{"layers": 14, "positions": "learned", "pooling": "attention", "head_dropout": 0.2, "beta1": 0.9}
Rows from block 2 of a small image classifier, named by matrix and row number. Rows with one number belong to one neuron. Each number is 128 + 32 x the weight over its row's rms, rounded and kept within 0 to 255. All counts start at 0. Numbers have three digits each.
Before each neuron's rows are labels from the 100 images, of 14848, where the neuron reaches its highest value: "top examples" is what is common among them. Only what is clearly more common there than usual is listed. The data: microscope photos of single blood and bone marrow cells. In brackets: how many of the 100.
# fc1: MLP up (model.blocks.2.mlp.fc1.weight, 1152x192), inputs 96-191
# fc2: MLP down (model.blocks.2.mlp.fc2.weight, 192x1152, transposed), outputs 96-191

top examples: cell type: eosinophil (40); smear: peripheral blood (39)
fc1.559:105147104122147157134126130168127098070137150108053128114096127151112094163158142087114104149178138112147150069134090210112134121109106102172195141153110120060094125166141096116133104181081137086082208141197154155141124124156098101120148165146144151152095087094142129160080110121147035137
fc2.559:157120169143046153080142141137099190124094206128156109077106128100143139081067199129103149142085086081132142101111148095104185098119134176196081180169103118163171103128146127159149083050163106139155128148139107123091135133160164154096136173112165083179172141115130143101105079116113200189

top examples: cell type: promyelocyte (25)
fc1.542:130095084127045105136126093135104059122080104130121143111146086188180102113110116139095133109143115111079126129194120152169153142086138105140092120124127071187192216123120110172192118125087100140208047082133143122104157087103137168135159155119107095097089100104094145133191159115116178164
fc2.542:100171120158178104127147162038102108105093133120147068179085117052085090112144161092109156140098223158159087119168105086138133042105143155071136083137099147076104143144078150093055140159138160113128173156146070130156139125121093133182190146125128181167155095146104168106122131124117187151

top examples: cell type: artefact (30)
fc1.383:145133098096142120083127126120099131155116154234099137141086151110127156138102097116192107114117091012126193143102127111151064103088118132138090163114127106120130120107152123180125171093168098120129158154153084135109143033203181082124101120172153105169141118127155158131112071117178164123
fc2.383:182168157124147154104119191177103082099102049127203073147158118131155063145131114115079141128144126149118138163145116143097160145106113102100142054133096075147127111151145107089149139146098127131094115152081142188138122110074026207153192162091162120109139174169087079178134088146190097098

top examples: cell type: segmented neutrophil (63); smear: peripheral blood (56)
fc1.295:151117096163169111178124141128104198114157095087093116124158117161105069166145095124192077144162172213092125111069096134174148110157156088142108139107147120124140067111138099129067145112165113093123111143123102085085083146121147120129084075136163112120101206142181060170124098121140100114
fc2.295:123064103223135154077180097111123138140153163150123090134083143066166164122155130089114193124172115135130190117127123151146118134103127073036090168161121197173178154181083119082186124117118124147082212127172140134193156118094154092160130108150154162110126111194144094150165140104149104177

top examples: cell type: eosinophil (29)
fc1.692:100109126077096148160161102122115145106128125123134103144155129139128122115166121148125119092138078175118126088162124164112197122163152122133143112125075177121143173097167155072126099128110074102121144118112109115136159137118082155137073157156063088089151063117078146087111122190155087116
fc2.692:151195079160123101084109086118117145156139154105144135121142172189091069128074132116152133139129158128082098069129158174122105144101158161126116101116183135157134114152117045152148082179149144135166207128126163141109121172097148137101152132139108144120163146131144112138173107161097109149

top examples: cell type: eosinophil (47); smear: peripheral blood (37)
fc1.255:164116074149105196166169109138116105179091107154148079093163167099084173174063142120120079081162180156123110112114103126117128116144115146151157121117132131195117143140105113142132087125125154144068111089119124133176137080118060101157075155146171097099129130164078127061127124121131124159
fc2.255:120102108147137146118074171107160118201131114157125086089126182175188130123121071121134087159162125095142181145104143143174119110165151093129088161110178091160153148194160057154149128145125110133104080139124123094077097162154161127118186123131088147081190088111092153188160161092152068163

top examples: smear: peripheral blood (87)
fc1.157:121133206143161151098144078124117137153116160120190129100119127147122128149104146116144127095114132194129091167082080129088098190122099062100129135090144096135119115092116118156075147163112107150077180133172195089082137117106087111100088127120058125169046115108076101185096128118122108147
fc2.157:177103099113106074104100136101134147116117114123070130120086147138133104125124120243094154096134124088210138175119107072110174117167106143205121145150110177161112133133166097128152079073136088122182157099086122095136168077120175153181087092174192154126121134143168178137158179151146111103

top examples: cell type: blast (26)
fc1.486:084122122076075065137143164095148148105119101130117195110135131136158163155089170096141100118095166125081125111103109130150143098147052120121167133141143086120162179117153123176085143133186076147129115102178153127154127118140141186158128111144088070100153100184163135076182136068138127164
fc2.486:126167122224119186128145116133112122170140152121114133121146109116166148123118148117140112127094093106085106098138153063052123126152128083140098196121124157156092112069149182089081134211087088117106098125113084115135125129105151142149143103095152149076135155159107114195142117165127183126

top examples: cell type: eosinophil (27)
fc1.720:147189172139126107088154182187171087095136123108073094091105133026151189120104145108139130101181156132102161128111086113137104193110168147140184140093090096129119087134062101083146143090180132087129074153106111088151153107107067116131119130185135128150140146137103114144125128124095142111
fc2.720:110135099053097186202147116109152160097139117151128144145178086151132224118154067148155115097117140144150136174131158105138159092150143122133122118131158133123071113087171125175132097092156072182139108141144102072164155083109127124108161133109125087154179113134100204044087133126189116089

top examples: smear: peripheral blood (85); cell type: segmented neutrophil (56)
fc1.74:123086120159160091083078128160095121122156063193149116125151121204156090125152147113156057132098104099118103202129083111165133060129078129186117180135085135086112168098096101146119109076143099112085155170122111126092165160149128103199124177117106121187112066109150100172114155068195146108
fc2.74:186179158135137138116159055174156144116144123145206129077091148079073123069099076130160135116111141168100155089136103113073144149117121066137065164103085152156196172121164160154108114179145128132120144116150195130162120099120076178142165059120076125165140105120113124189180150182165128171

top examples: cell type: promyelocyte (27)
fc1.180:141144121143089146113123091082148111150142095089197090145093086139166082205152125073068136132125122089076107127142105189131168120123097144072105128047113111118051166147130142090113129152136144121198134158129116111087143110126131135158152135142132108174090106122145114163121112138108141149
fc2.180:119089138122124141107145122154130190128135141145148158117129095122123134099134116108148160192094191126153094128168123085059059092084163140072113134148048130070090151102175142122049147130094166127193073168120114140128207118105157171176115070103164107054151135104155136170071161119181095113

top examples: cell type: eosinophil (54); smear: peripheral blood (53)
fc1.297:107117111088124172158164092139159071061101133091118120105072136140163112178150174124134126093219164150109137160175121114137137105182121144123142120114098144112095106095114116086157159135123069163089149177156127143218099104111118157092134136184116132139103131147078137143108093127152112157
fc2.297:131172102199106123135081122113115103178115083119151071089154151144125166149147084147097180114102117107144098132083100153090144135158156116058143118110147119131077128202127108192159106167192079154093081104167132122147152153088164121126125140101157066132138138077160159093093074099110139122

top examples: cell type: promyelocyte (25)
fc1.97:140132092115161099090128124136201166088108144143095127155082133151151144141154143154144123151114108141056153082119138109158080114143109107157138103157140110192115137138156071152109124153108103141105156179154131167138170084109091134091140094141197075143145123091120099154051064129146133157
fc2.97:086117140200115095113110107034135101146073091163089131158108106118142161152117175076151181164110187131157145148186105115136130102113105130061147094124120145095088076127126097083109099139142093127141095140170013193099039109135138126177146087189202158130134123138145135157098124151167087090

top examples: smear: peripheral blood (37)
fc1.77:143113109119134141104091153143108128095152146121153174086095168100113121121203114143136074094144099137154170172091143094086052121087126168146133181102136168140089131102122075123134175106158139145085172119136130128188122147042106113112142168133146179152128120140104121166110114069126100157
fc2.77:123064183164125154075127109093165102145077150144104101146116105102155150101082131157076124151059165098061134067119121150161173147130079132145072105191108072077149089135153157116116126166087111144088144116129141186177157097145122166157113143137133096175094117062127115082172114147171126146

top examples: cell type: promyelocyte (31)
fc1.527:110148090103100118100204101144114156145084155106102140091118119160102100139098109096118094107137182131135152171119127079184141081127142079135159126061140092142173175136189139078170148134022169143150163118139206048107118108121162119186166107145181089121113128134170067147102139120090135151
fc2.527:071132126096095163079093123147112161071201142127124118081081123139107142133195163150188084158166178114129100116139097141105134109070154158149116147132080215102078158094081141094119139126086122173154145130136081131109156146128100155155157126172128128122120142080127191156083139144095143112

top examples: cell type: eosinophil (66); smear: peripheral blood (38)
fc1.49:120201118092131115162210156139115082135117144044059104098098168135136134119080144119149167118200149103179105129143131165112155161076149115154088115135127109104105125117089159129095122137104151095124148178180059091059112099092083072140133143142106111155119151152141196152103146129148152133
fc2.49:127104146125133144100120133114140144162126159151133064074167075157175161098145105069129108130128142128117166160087180117108120112223107090118101145164148110153078146170195149142119076135174109122201156112182088080136157083210175120141131147072117092132123126099126184082149087104098129093

top examples: smear: peripheral blood (72); cell type: segmented neutrophil (47)
fc1.562:123091111118107207119125126089146129187106186189129086173142101177155113182091106135123181099129101119126123208066061146075130145122128131080115145125185118116142162111151122117113123134148108196107119099157183104131142149099111102148138095156111098177131136107116119187118131099118145101
fc2.562:152118161183155079133122157075140112182143128120121192131112157119116128099090153190136124112144109072180145093097128007152192139185128130166100135114108140201151141129139106132143192121123123104098175139132149130160099118112130124130087105177117188136126138166176127136153203121123121109

top examples: cell type: blast (31)
fc1.310:089120075063133125146146112103142087094087195109128095145137142094184103155080130107110136097171121136092133130136119132121078136179153127141164064131151167166104120088135168117153126160164136196113190088165121130089063146080142131160206122152084088105161148119132063143116163088108130061
fc2.310:184122140133087128167136113117182058193090063142196139135128138116131151176142166174114120076132175126216134108082128118155140137191197141116086053126148140123076178122100097142126160142160153119119093152138160144178108078132080140062145113066150115122150092080093126062126107113149076092

top examples: smear: peripheral blood (45)
fc1.154:080141098068090129175121143093160136091107129093107095097179088077147119124156133115115120152129145163109081077111117115162092194102209088095136080163096140128151120087166108153042141068064075086189086121104079065100147121137159153137103144153174119129136157178126061154098157099102133076
fc2.154:074111118151138142119165119084122139161156121133124143168162115095104169143146146124095143101101133155158120133112130086158139103164198079136101132162078150125166173156119025146153166096132148160079136145098170131109134088064110091146105136071097180096130154151150155119159091180118105127

top examples: smear: peripheral blood (57); cell type: artefact (37)
fc1.8:079189182148092092161153105166152125129032118095088122082083113105129152139100117124176142097141121149129097129105102145162118137098135105178125115165085136084110090167116138163088130100159107090117158041121092130126113132145105105128078122120081151099135093180154085136114118132158144049
fc2.8:109114119145141176104110134060166111098159116120160064081166084164176106071123142126068163159109104148101106126156142105054091138115099114126163154135143126117118136147183150146108116134108110129192191177187130091151215109179112184159133126103104109173139158094163111114120142096133169154

top examples: cell type: segmented neutrophil (48); smear: peripheral blood (37)
fc1.131:121134140181139153172133116126104116176118137193155137130072076135127175138149087161155146142165193167114144156117128184235086132095077140129092068147147132116120114058118146175149134087114164127100126153166147159187097103136147143184098172177176143132105176113157173150137075108101154099
fc2.131:091106074108072203147152115096096076053199169159120083163123156107153172148089129121158121111182089134121116114116150180117110205087153153096109180131154103122151110112117177096116132162121123149098120118165152156112150152142205126154086108127112117125137123108118099141130147104142097136

top examples: cell type: blast (32)
fc1.39:145158116139148138142106086159142137106132191108146135150121100117144160132173149065157129081125128111163125137147164169149089105148129146133140074122176095121111135117120099119125121124198118157113141234131097207141095136111133123204124108146121116097105117122064107092159154091127076095
fc2.39:114144131109057172136159150133121113082120150124155170164153069107073155111094167167115144177203151124140151171149165152148132102104073166151139121192185155191115072117116084143128123147081156129077119109107078126113145127144123170102079145216120120123140162095111146137122066078111133122

top examples: cell type: segmented neutrophil (49)
fc1.29:172127132181133156130135125127127166169094101177151113123185197178163110120153030173154139216105124184141102130158150094103093152095103137124115164108175130114107142107119119194114137120107133109085105090152088155122117087155161130119100112162185118141109132136117177119073064158096164078
fc2.29:104074170157134125137114144184070059117180102129121140149138083095138153167126194088135087093112105083108200142086145157115120142108071123114108149097153164102076116108086123107155092141109132142101145104112136094096132127142177055146127113062165091168146177190132116185126146153162086138

top examples: cell type: promyelocyte (25)
fc1.538:136114113115133138176130141137089129153038100148178130094120101116136136101115144100110164101181131126118103133108090136155068135148157158121052181141124164166144136086125095158091133057147124125098139137143163097119145038108115086100169107126175116089180161165130117148106169101142137162
fc2.538:116108157128135172144132180092141109141159145179092134133129182164160112162131193075125119100156143114220151092090145138111129116107131140140152132142143107144117090197046137073132111153097109132111165111121138086170107091106164195136192171161067154085141139099088115146105137130091177128

top examples: cell type: eosinophil (74); smear: peripheral blood (49)
fc1.109:104175164101078158134108110190093071124102142070084149111103102150131134172110121157132119078197050135138115078178099139122132147144192132139163108144109142109134134098137105093073130096164172098091135191118088134120164135090055123112127124146134137104102139166130152107083108142105103105
fc2.109:109130115170103123159159159128120148095155124124126071096158136089168132190093100095180140122058171092107134119040154132107163126157122118110103119158205120145040160132171132168171128125126100194149084087112132064127091117182176139135125139058118122148147159180102119063152080087097145144

top examples: cell type: eosinophil (41)
fc1.697:130154120094162120110153128227160054149120127167036093122133097106128158194092162137150145092145146175132167054149171104139165114191130094109165093156150120163128138127082156092123073152167130083041119091119110134148121097107083123121146135179114096151162108175081119139088142164099117093
fc2.697:155133151141064139204139148064161166111170082055152132114118120127135177171094086131130135116117144084147126154086145111103176093105150158124099137141196134121056169106212104202134170081131092192155092114135109082114102132142122142116150109067175106133167075158117132113127068096152106148

top examples: smear: peripheral blood (65); cell type: segmented neutrophil (52)
fc1.397:069155066142150144118092088113133064164095132149113101150140157093087153149149106141118117116089133089095100097088128158150131139156140148124143062072118090052091144085098221145141137136155144119051175071117173107124156110100142152091118130140080153123081126099124071158161083115097111114
fc2.397:069097206213105143128154149118128189156143182118109147110072080127130135146123146178149156101142112133163077086151135102130153095131066083165098166188177166145138159152169099062169149112160161145119116150137084111180104123110112066146092156121135176058146120203141135135110163095120066169

top examples: cell type: blast (28)
fc1.417:177097088111184121098116094119134143040120144134130123135133151125115135049134160159125099156141118098086149158120102101120123138085130146102157125176140149114062141170100134132190156089112155121116078106141133176132112136111117134084069086118123128142130122076131084119207164131081076150
fc2.417:075157157168155128144119125120178124114127189149104121096090059082130155178089164150166170154141078144196144147121119145127118087112125111177113097110136130114151132177133127091108124152129121144170107146169144161110122104131106099143095119170155108124115175205100123124084132140175102151

top examples: cell type: artefact (39)
fc1.91:092095114080166140101078130123134106137054110194166102107146113172143133115143119102166048117135134145094100131120097163152066068132099130125113205104155100125136102174139126186147150104162111117110103155162108123112160114188111100119133152118130094128124144161114145157115138118188206171
fc2.91:150114141094148131110151143179094159133109118121135167164169194218168146171133086080073128139111187102119100091110164108149173207115143098126168085115115107098176179185127118140080093129103134140087146113106161149145127089095148161131175098136124112071117180136112156158097119140107101100

top examples: cell type: promyelocyte (27)
fc1.296:125139123127118121128092118136125113129180144116157125169102142158172098093154087132101111127149135155199094173149111083131170192130126154112157126104157156124128170123131136111096179204141116119117134157109127132134165056161162209147092140212137136142112187127144075132053093140113086057
fc2.296:099115140114140097065112100092104134133104177128100105097145175095193102123096097132088114133107109117127152094136126123123135051055147091092123135176105147146149138096112120171155131059150136172131191157193122103126107129118165131192082160142104121109159134151075112111124206125189092150

top examples: cell type: blast (32)
fc1.742:139132155163156095117157175122126118135099123219057167195175130091107170193138149082101118159099114129120073151134097120157156105069069128088101129099140150140149136078136110113102106141132142155120126109205126132068161086116132149115157117139107120190149132093149145120111137132126186108
fc2.742:069121123074108101188069063075148161065168116146123130091167120152119198070078108081174071147153157189137139155095118131149118168189110086113068093161109118143127096137113148148139175135114214131109136078166153165122127112138110143101092079111126120124104195131103129099185086165052153107

top examples: smear: peripheral blood (44); cell type: segmented neutrophil (40)
fc1.141:131042104120060120104125127143167165088116060136112122180132113086060129161145125143130119202155122098072137139071106132142145157163168146189185072154107156111118132178148193096189138130138122081128104098113148116139123110029174114082076138114099095091114142153184130101124144110110137153
fc2.141:114100146157147159102158116122163083124193145123176059128076111063093089130112150139122139117133093163134116150136112148123128098073049167110123114095167191145053133087138121156143098125099093171178150141168157141161092128127117140109179115137155149199073144142121111167128173130110110116

top examples: cell type: segmented neutrophil (55); smear: peripheral blood (35)
fc1.557:128146149095080154097117124131156120083084121090158140190082112172125111139130122128157145098096140178118114153138107142106126199131168123145128105108147127131051151071114129086095126153071119149099099131139103094121093081117122091168074116091051168162082122096131132150166092165102134164
fc2.557:190093110128162088122149114037141110182130145180120182126102116126110129094145183120097156077132125074163134205155186079177188143155142106165176114168099155149181148126080089141176111128149069121124140095142150106149153069140171107174057123151125141177121169134126155111127142070137143079

top examples: cell type: artefact (25)
fc1.728:174112061140166140121172135071115194152144149159140131138080142088121179097155140200072161071151116116139121116202150132185116155145173064060109093077110166162124125119153094142097083121097160114126088136172141059074152090124078158054097145137118082143152124144104111133154101131135071073
fc2.728:152129128128156102153101131110125170169104103186129164123139133158104125127170139118192117167120130231093080152192073098095146168162104141113072143138126144083111164205100121135144106139056129155104138133115212157096130196122165081126159143156129192129107144159149154176129210145127163152

top examples: cell type: artefact (28)
fc1.604:099151019107141145102153125204117113166096136137111132114093177075139129137139129144062114180093082209077110078111075162187130096137107146095201185130117127117131107131098173079158121125183087129102116103159102134133123126160138120146137099108100108105138105162115111137107152131225189140
fc2.604:222152181146138100185156115130092125147115127093115160137115108149177131137107103194162137109110182075162125061145139069125169159099107124108104134125156159123094117154115070180086084152143122162133167099122155088141168145135090100071143148176187157126170150135126170123173125160136105112

top examples: smear: peripheral blood (47); cell type: segmented neutrophil (43)
fc1.640:188093108189137135151182131176124169114138131153112084094077099137095148126056114095196148097152199142167173170105126162117140091131127134138065101177164118078154144090144125188094120106145152119120069136127189071085158066127120159122128161143168115071063153139166134172125099135119149099
fc2.640:111061162139091171116112123151118105118183109157116077110117109084117165185184105132082150110162075088080139110079128181134125138117112108078094145116145118126087159158111155090138092124110100150098106151148152083143155152171152088109144099090158114145175118178141111175162192104127143168

top examples: cell type: blast (26)
fc1.155:132137136102145101174161123137152106082131124091150079106175107156102140153139226148033106073122156167179109122159121125120192194142142097123113140137122170112121145115097075123105179133103154058156127088140142135107105114138150187157078191163189124121137186161139075131100136083115126114
fc2.155:058087121166112135141094094128081194079107158105092083114137133102129167149101145064114145182091129140132091134110132148161080134144199131080160117168101088122178106133123127163151132057119169098107177135143110133149102156155192144159078096141161126136166124180039119128124138141115141144

top examples: smear: peripheral blood (38)
fc1.81:163056146155113121129172117109167111058115129168119110134155097145114146140166103170130118137104085074119099109094174171148096085098103121063108113167127139077019129146083150161160094091126137160116117136113078154179133106118116141181139083087146116119131141128040081117124130157125137054
fc2.81:124138119179182109158156130088131087098156142152108185156110088152050144148146143147122117133089115170136155122146160053134114114097119120117146102090160102156109130151124117109142130126104119127112123138138133142102114108155148073138106138119118091178191164159114107157125149150144118123

top examples: cell type: segmented neutrophil (53); smear: peripheral blood (36)
fc1.166:132094155100104139108140120090121145161140121077108130142047132105147174179141122128220139094114202172144117163153114094173089089034101124162179091165117117126106148169079125155125093110155151165124094152180198146151127096126128136170084157129092101082072110124132142107159114146183172113
fc2.166:130117116141124188124155127171114105072115143132153071210127114131107116122091121124125175202164097152160156151107127133140125086066087131158145137141188160181121099088109148130190104080125147174081139107144127152113120179177115074107087106164119103136111146098078154106149140121088092148

top examples: cell type: blast (28)
fc1.379:121156160152116122086141120097128096165103123161099150195125120130097105144090067103114150130078159120112119120103092171107126048138134130069145136063181118159114171103120141090114137143120156113147116133182158089097069154128136075152109142110105100082127106099123077105124183204109166109
fc2.379:084094101090114091099116090111101172108154121103171117045115142117084129121160101108157098086161121132095136142125074159212131144194138166121064075196116146115154110114087118136184165142083168133119112077172124191157125056135149170098160128104121141178129141101145156094149130185087163115

top examples: cell type: artefact (44)
fc1.44:087128140164172106142223112130105056070153133111185140137133148067178165201139159194149144117144097142142157169104149040096104097117157150124154118103120149103179120136153120199154105120176111109134160113128135122146124164141145138180148117172108121129151108130112114188148136127158172135
fc2.44:130148113177104142159162136091149042139095133139112120092131084137106146119104155140101133147068158116103121173191145111106094116141169122150179141132115120116115140130084158112149124119136162130167105150131082118116187140159153140135155169093132124189146207110175156110154060113093149139

top examples: smear: peripheral blood (91); cell type: eosinophil (68)
fc1.14:096098091081143118190170119109095082115093121111149130159095147074125135140129111090101138138150132216137164118090112157129144117171116093142128104166088193121140225093138149143111128095137188175135118057125077107078096157099178163162134169141088136110161144200091142135116150096119083080
fc2.14:144100134148087148129152121143144124164111067133212116106164084113158193169118147168129130087105159104148096114109129138166107129199174103084053057147169134111099138097107069148139183122127089136098081146125168137132120073149132111137127126090129147126148149127085134065165098102135057078

top examples: cell type: segmented neutrophil (50); smear: peripheral blood (36)
fc1.267:108155146177103145154106115093146107129105128151116107092109129151149149168174141092162123100086119216107150147125124094158138108092141122103112088120178092107120112106122065166116108154196094163104085081151204097068184087163111134144123121207124133118119131120146135175164155186141113133
fc2.267:103060137132155180133161120172096151091210121147135097170116106048134126097073138095122144117192084147132140161123096104152153138077128139074126145144129129125171070071129142123119115110070139142065198111127122140174124160141143113098114061139142119112120214150087193100107162046102131145

top examples: cell type: segmented neutrophil (45)
fc1.153:122130099064090094108160110151124176105101119095084100110088101107099191135182168147153159140153188123084106090087084090210099135150175124111173103168113112073158125191076130103142114133131098158143160108157166114066057131133066088146139131113091119139131104099159130175144131178143140149
fc2.153:128095129186122137210220143203104072123211160118181070176161078153150103128152153158097157141132100127136178130126133139149193117089076063062077161134126182140127089129162090160133131088115146149124186114098102125121191078100154095103124135100119142116153159180103201115056101177121071109

top examples: cell type: artefact (27)
fc1.174:110122116070107124121134156129145109131119140144083089119179117149088139101105139079175078142110132087163192098129132188136101086162106126145095163106135094123167103109064130119170090144146067149144082142108143180129087093133116151123105104128115145141158110123064068119127107135109118123
fc2.174:169150116142160131129151121138092113156133186066151149138116172124154054150081114123135151133147109163126098113096124127115168098125141138123153089171176169099094164111099052122100151100096171102105115149105148111090151090149096105059148141177148121167109112110230183143145125146146122158

top examples: cell type: blast (31); cell type: promyelocyte (29)
fc1.256:137107079089123148100094118096095087143156127106143118147140123077109141083095119113121111174152150129153117194193127138094158132115106136153120087188160121116130163143076113124134153150176140162100099109133198197229049137180121125094144147195125096184128077135143142161110169126142125079
fc2.256:096120190152178175154138104142170101060139212112085148149102152098149108135045131119139178140152153172127184145114158142181096133081159074084127107150123102108164058126111122093140145147099123115190122116149120099066120215124133180068047080116142112130118128119078096126161137156132084160

top examples: smear: peripheral blood (45)
fc1.530:163140130135124150119132124127192148106079146139118139177170107135097103138079112163092160107093127093140116128076157178080099152167133195106139143069174114124103170148153186124126138129121158121098099133102169082188154134106121155132128130048170077152072092112149112168160160134065079150
fc2.530:086177152137158116121092168086135146154136144077094153118114121140117121107058101196117105104146120150153095085147111072152119122116075159177161118199141141134143116112117041059183127109143146146163146100154089080136122118114097034182112077178156168082124171146123175072101135101134074141

top examples: cell type: eosinophil (87); smear: peripheral blood (75)
fc1.507:156120103065135102164145131169140077135104075122148144064152093078127172204103164126147154074207102119147108096108162100131164089140110081148106103156114165161123163121056074125132071144134089137091086148168073077165136105129102138110144085126105113161125108185125103138122130138103080112
fc2.507:094118119183044152141133095129157142142147093131143091087091097163154198160070128146111156096124162092121128115063137124154146121143198123065086097180166141144093146140162128183174186080157111143152093109111115138125074110126176129123138141097112092135137095103095122057098092128162091117

top examples: cell type: blast (28)
fc1.242:096082144144098083077150108140135181153113095149159099154171167148122182125120168166125135156135108106112146118085119129191160096222086131146175136162065101143117124090119148109158157089139135086068145151144136168133150132111132118174102169123063104120115096074116134167147085122110153088
fc2.242:225151113091116126105104141160187088132126167127128158106107132130113078099173154114132194162197115123130100139134110129102116126086120137107119151084153146120114185171173169197081151171172111155147129133148146114065091167148114104080192131145124110134116118137135113122113134137185126136

top examples: cell type: promyelocyte (25)
fc1.436:160134106076107147100087063070188106089131136134136132110139116055084162077150096127104118172157179124150154131154141161041117125110144162118164097114072098138087166139140109073172157150096121096138116144166158141125111071080085128112161130150124109147148112108129085122132174121108131133
fc2.436:104123135112134153159124146085144142109128129081147149208152069121136055144088142063200190132135113154113141135140165128128089118055153144117151111094143123072093118058133158094129115175134119119164184122123073117140141084085156142133094140117184138143128039140168129136110111192136085161

top examples: cell type: eosinophil (43)
fc1.292:130146115100130144147148136184168078151146087129093100153124110100138116096163119125122118145161107175149158112139130139116138077107169072099207123185110110125085108184099109165136136146098084077121164130180121138154123135139121074123172120171097056186115108178178124159144120115110089144
fc2.292:144066153115073117128156120162144166133112167128095108142100120141135148160069119108116169095078122062100120130082146098136150163141118120149064168177191160150081152131186111129137116038184116162152087090126118112060143122183089155119119183074144140127167120153150162069074039181084162099

top examples: cell type: artefact (31)
fc1.133:140082119105095117102140103127098216098102130151066148098141105140132114139138139050075112103136144177059094077123090141174133081177081111089195151148162116174161156136136118139046144105128078116084117124125166146093155095130152171098143111112155138078171140108119111080074166064133131138
fc2.133:098117132184153184112100138135081122129158153112121148092136125144175127125098123166165121143132139080102130065112098076082157102128119120196080178131159172152112119099144138027106092174094089110122088146121134112107100085157147113181187129152104112052100142139154113209089143127137185098

top examples: cell type: eosinophil (64); smear: peripheral blood (55)
fc1.208:179163169103158147106147133160118058150107127089166113084103113095116153088131133163132165139195121128096125076152115119146147151128122095151145082159162120104070118161113143086105150115028084166136121239140088145162088191054098085153129131148084130114086106169139100124139130141108133114
fc2.208:099122120096069135146132114077164137132104145137140111136160091180124192131122163075114133128098154167114122203134172090113121151173145110117076136180138173146122152130156132181132096155212118159163143091111100105144140051144184156151103180046080098172111139097139102051130099127075167088

top examples: cell type: promyelocyte (30)
fc1.78:185119091077142080139091105074185117109079105133129155132099093132095167108149117159107087144154121113157130054137126116055131114119125157126145139091124131139101189172147110087180147196127128125167134120139112114115131073111082178139151133112152105174146090148110094067124119137135148131
fc2.78:103108133186080189106161111042134160079126185121140151165143127107163109186100094091141148168116158159097124092128145146108132106128106110072119127082142137135075121086113139052052163167115097100116140118103104176208155119095170125145115155139234131074111112134130124145124136121136093195

top examples: smear: peripheral blood (43); cell type: segmented neutrophil (43)
fc1.448:146151159151155111153197151114123147146141095154093178128030106103135162089148110134155154174092185237100115120113105136117102099113110131154159104144141117080149155105155059177168126169142153150082062099146174108127089151141155108154078149170101114137117160124161177137139122160137179118
fc2.448:099096155149079159149151132182071057095155100145171098148177079088065114174100165127087123113121118111128163123146129128159123168090128182081090141148095112162136089132142115085158115129074127182172148128091130108112113124144096084121191103100182148047111182175076188136123130126127098150

top examples: cell type: segmented neutrophil (44)
fc1.649:102144146084105081111132140063144135100157122071105147104133111146151134153197145138136185146123181149099175134092085080158144157081209111133132086121115131095093125142148102139104165154147137107126147087163160080053079139148120120106140109199182114205141092136148118183107142171182126092
fc2.649:106053133155128141119158112153075151138166124121171112114073112052160153155138170144113096135130089128145099125119101129173211087160143092086074120132065127108206063146166079125142150093131146145121172128100147133130147134111182104077148105110123154085140166202148168136092140081142158110

top examples: cell type: eosinophil (28)
fc1.126:129137156054165095134155089179121097130153119136054123108123153151087133147143175135148116107138157130131106105117082112153123139131137138239081167160126132116150161140091138126171101090139136102118136094148135102153123116135091045097064073171081131098116094136134170166153146107112143159
fc2.126:166138076138093165104083147136121163114117110125124042068155164162168134126081032182125109142194090093143196116117141124115058125113136052065089126089131143111148104149188124133112134082129094155130096134099131110188199120158139167146185152125134102087195145150117145142134115155188094091

top examples: cell type: artefact (29)
fc1.675:143101120115098113114130108127158125142105128085107113175143154120118187140102123131149077048127148146126122107144078103137104115151071093131120138093158115063106077187101103119093110126097107110130137173160107127158171134120165155111113154143170149178129113145102147137156124166108101184
fc2.675:190185066166167129155059148111170168168138168126161118119110159121109100158164106116084159206152162111093099171184160145162125137114106114114165106154119140141108155189118113114136132144195081133108192153094127075162125088137078135166117083113155123092129153123149128108106108114141109103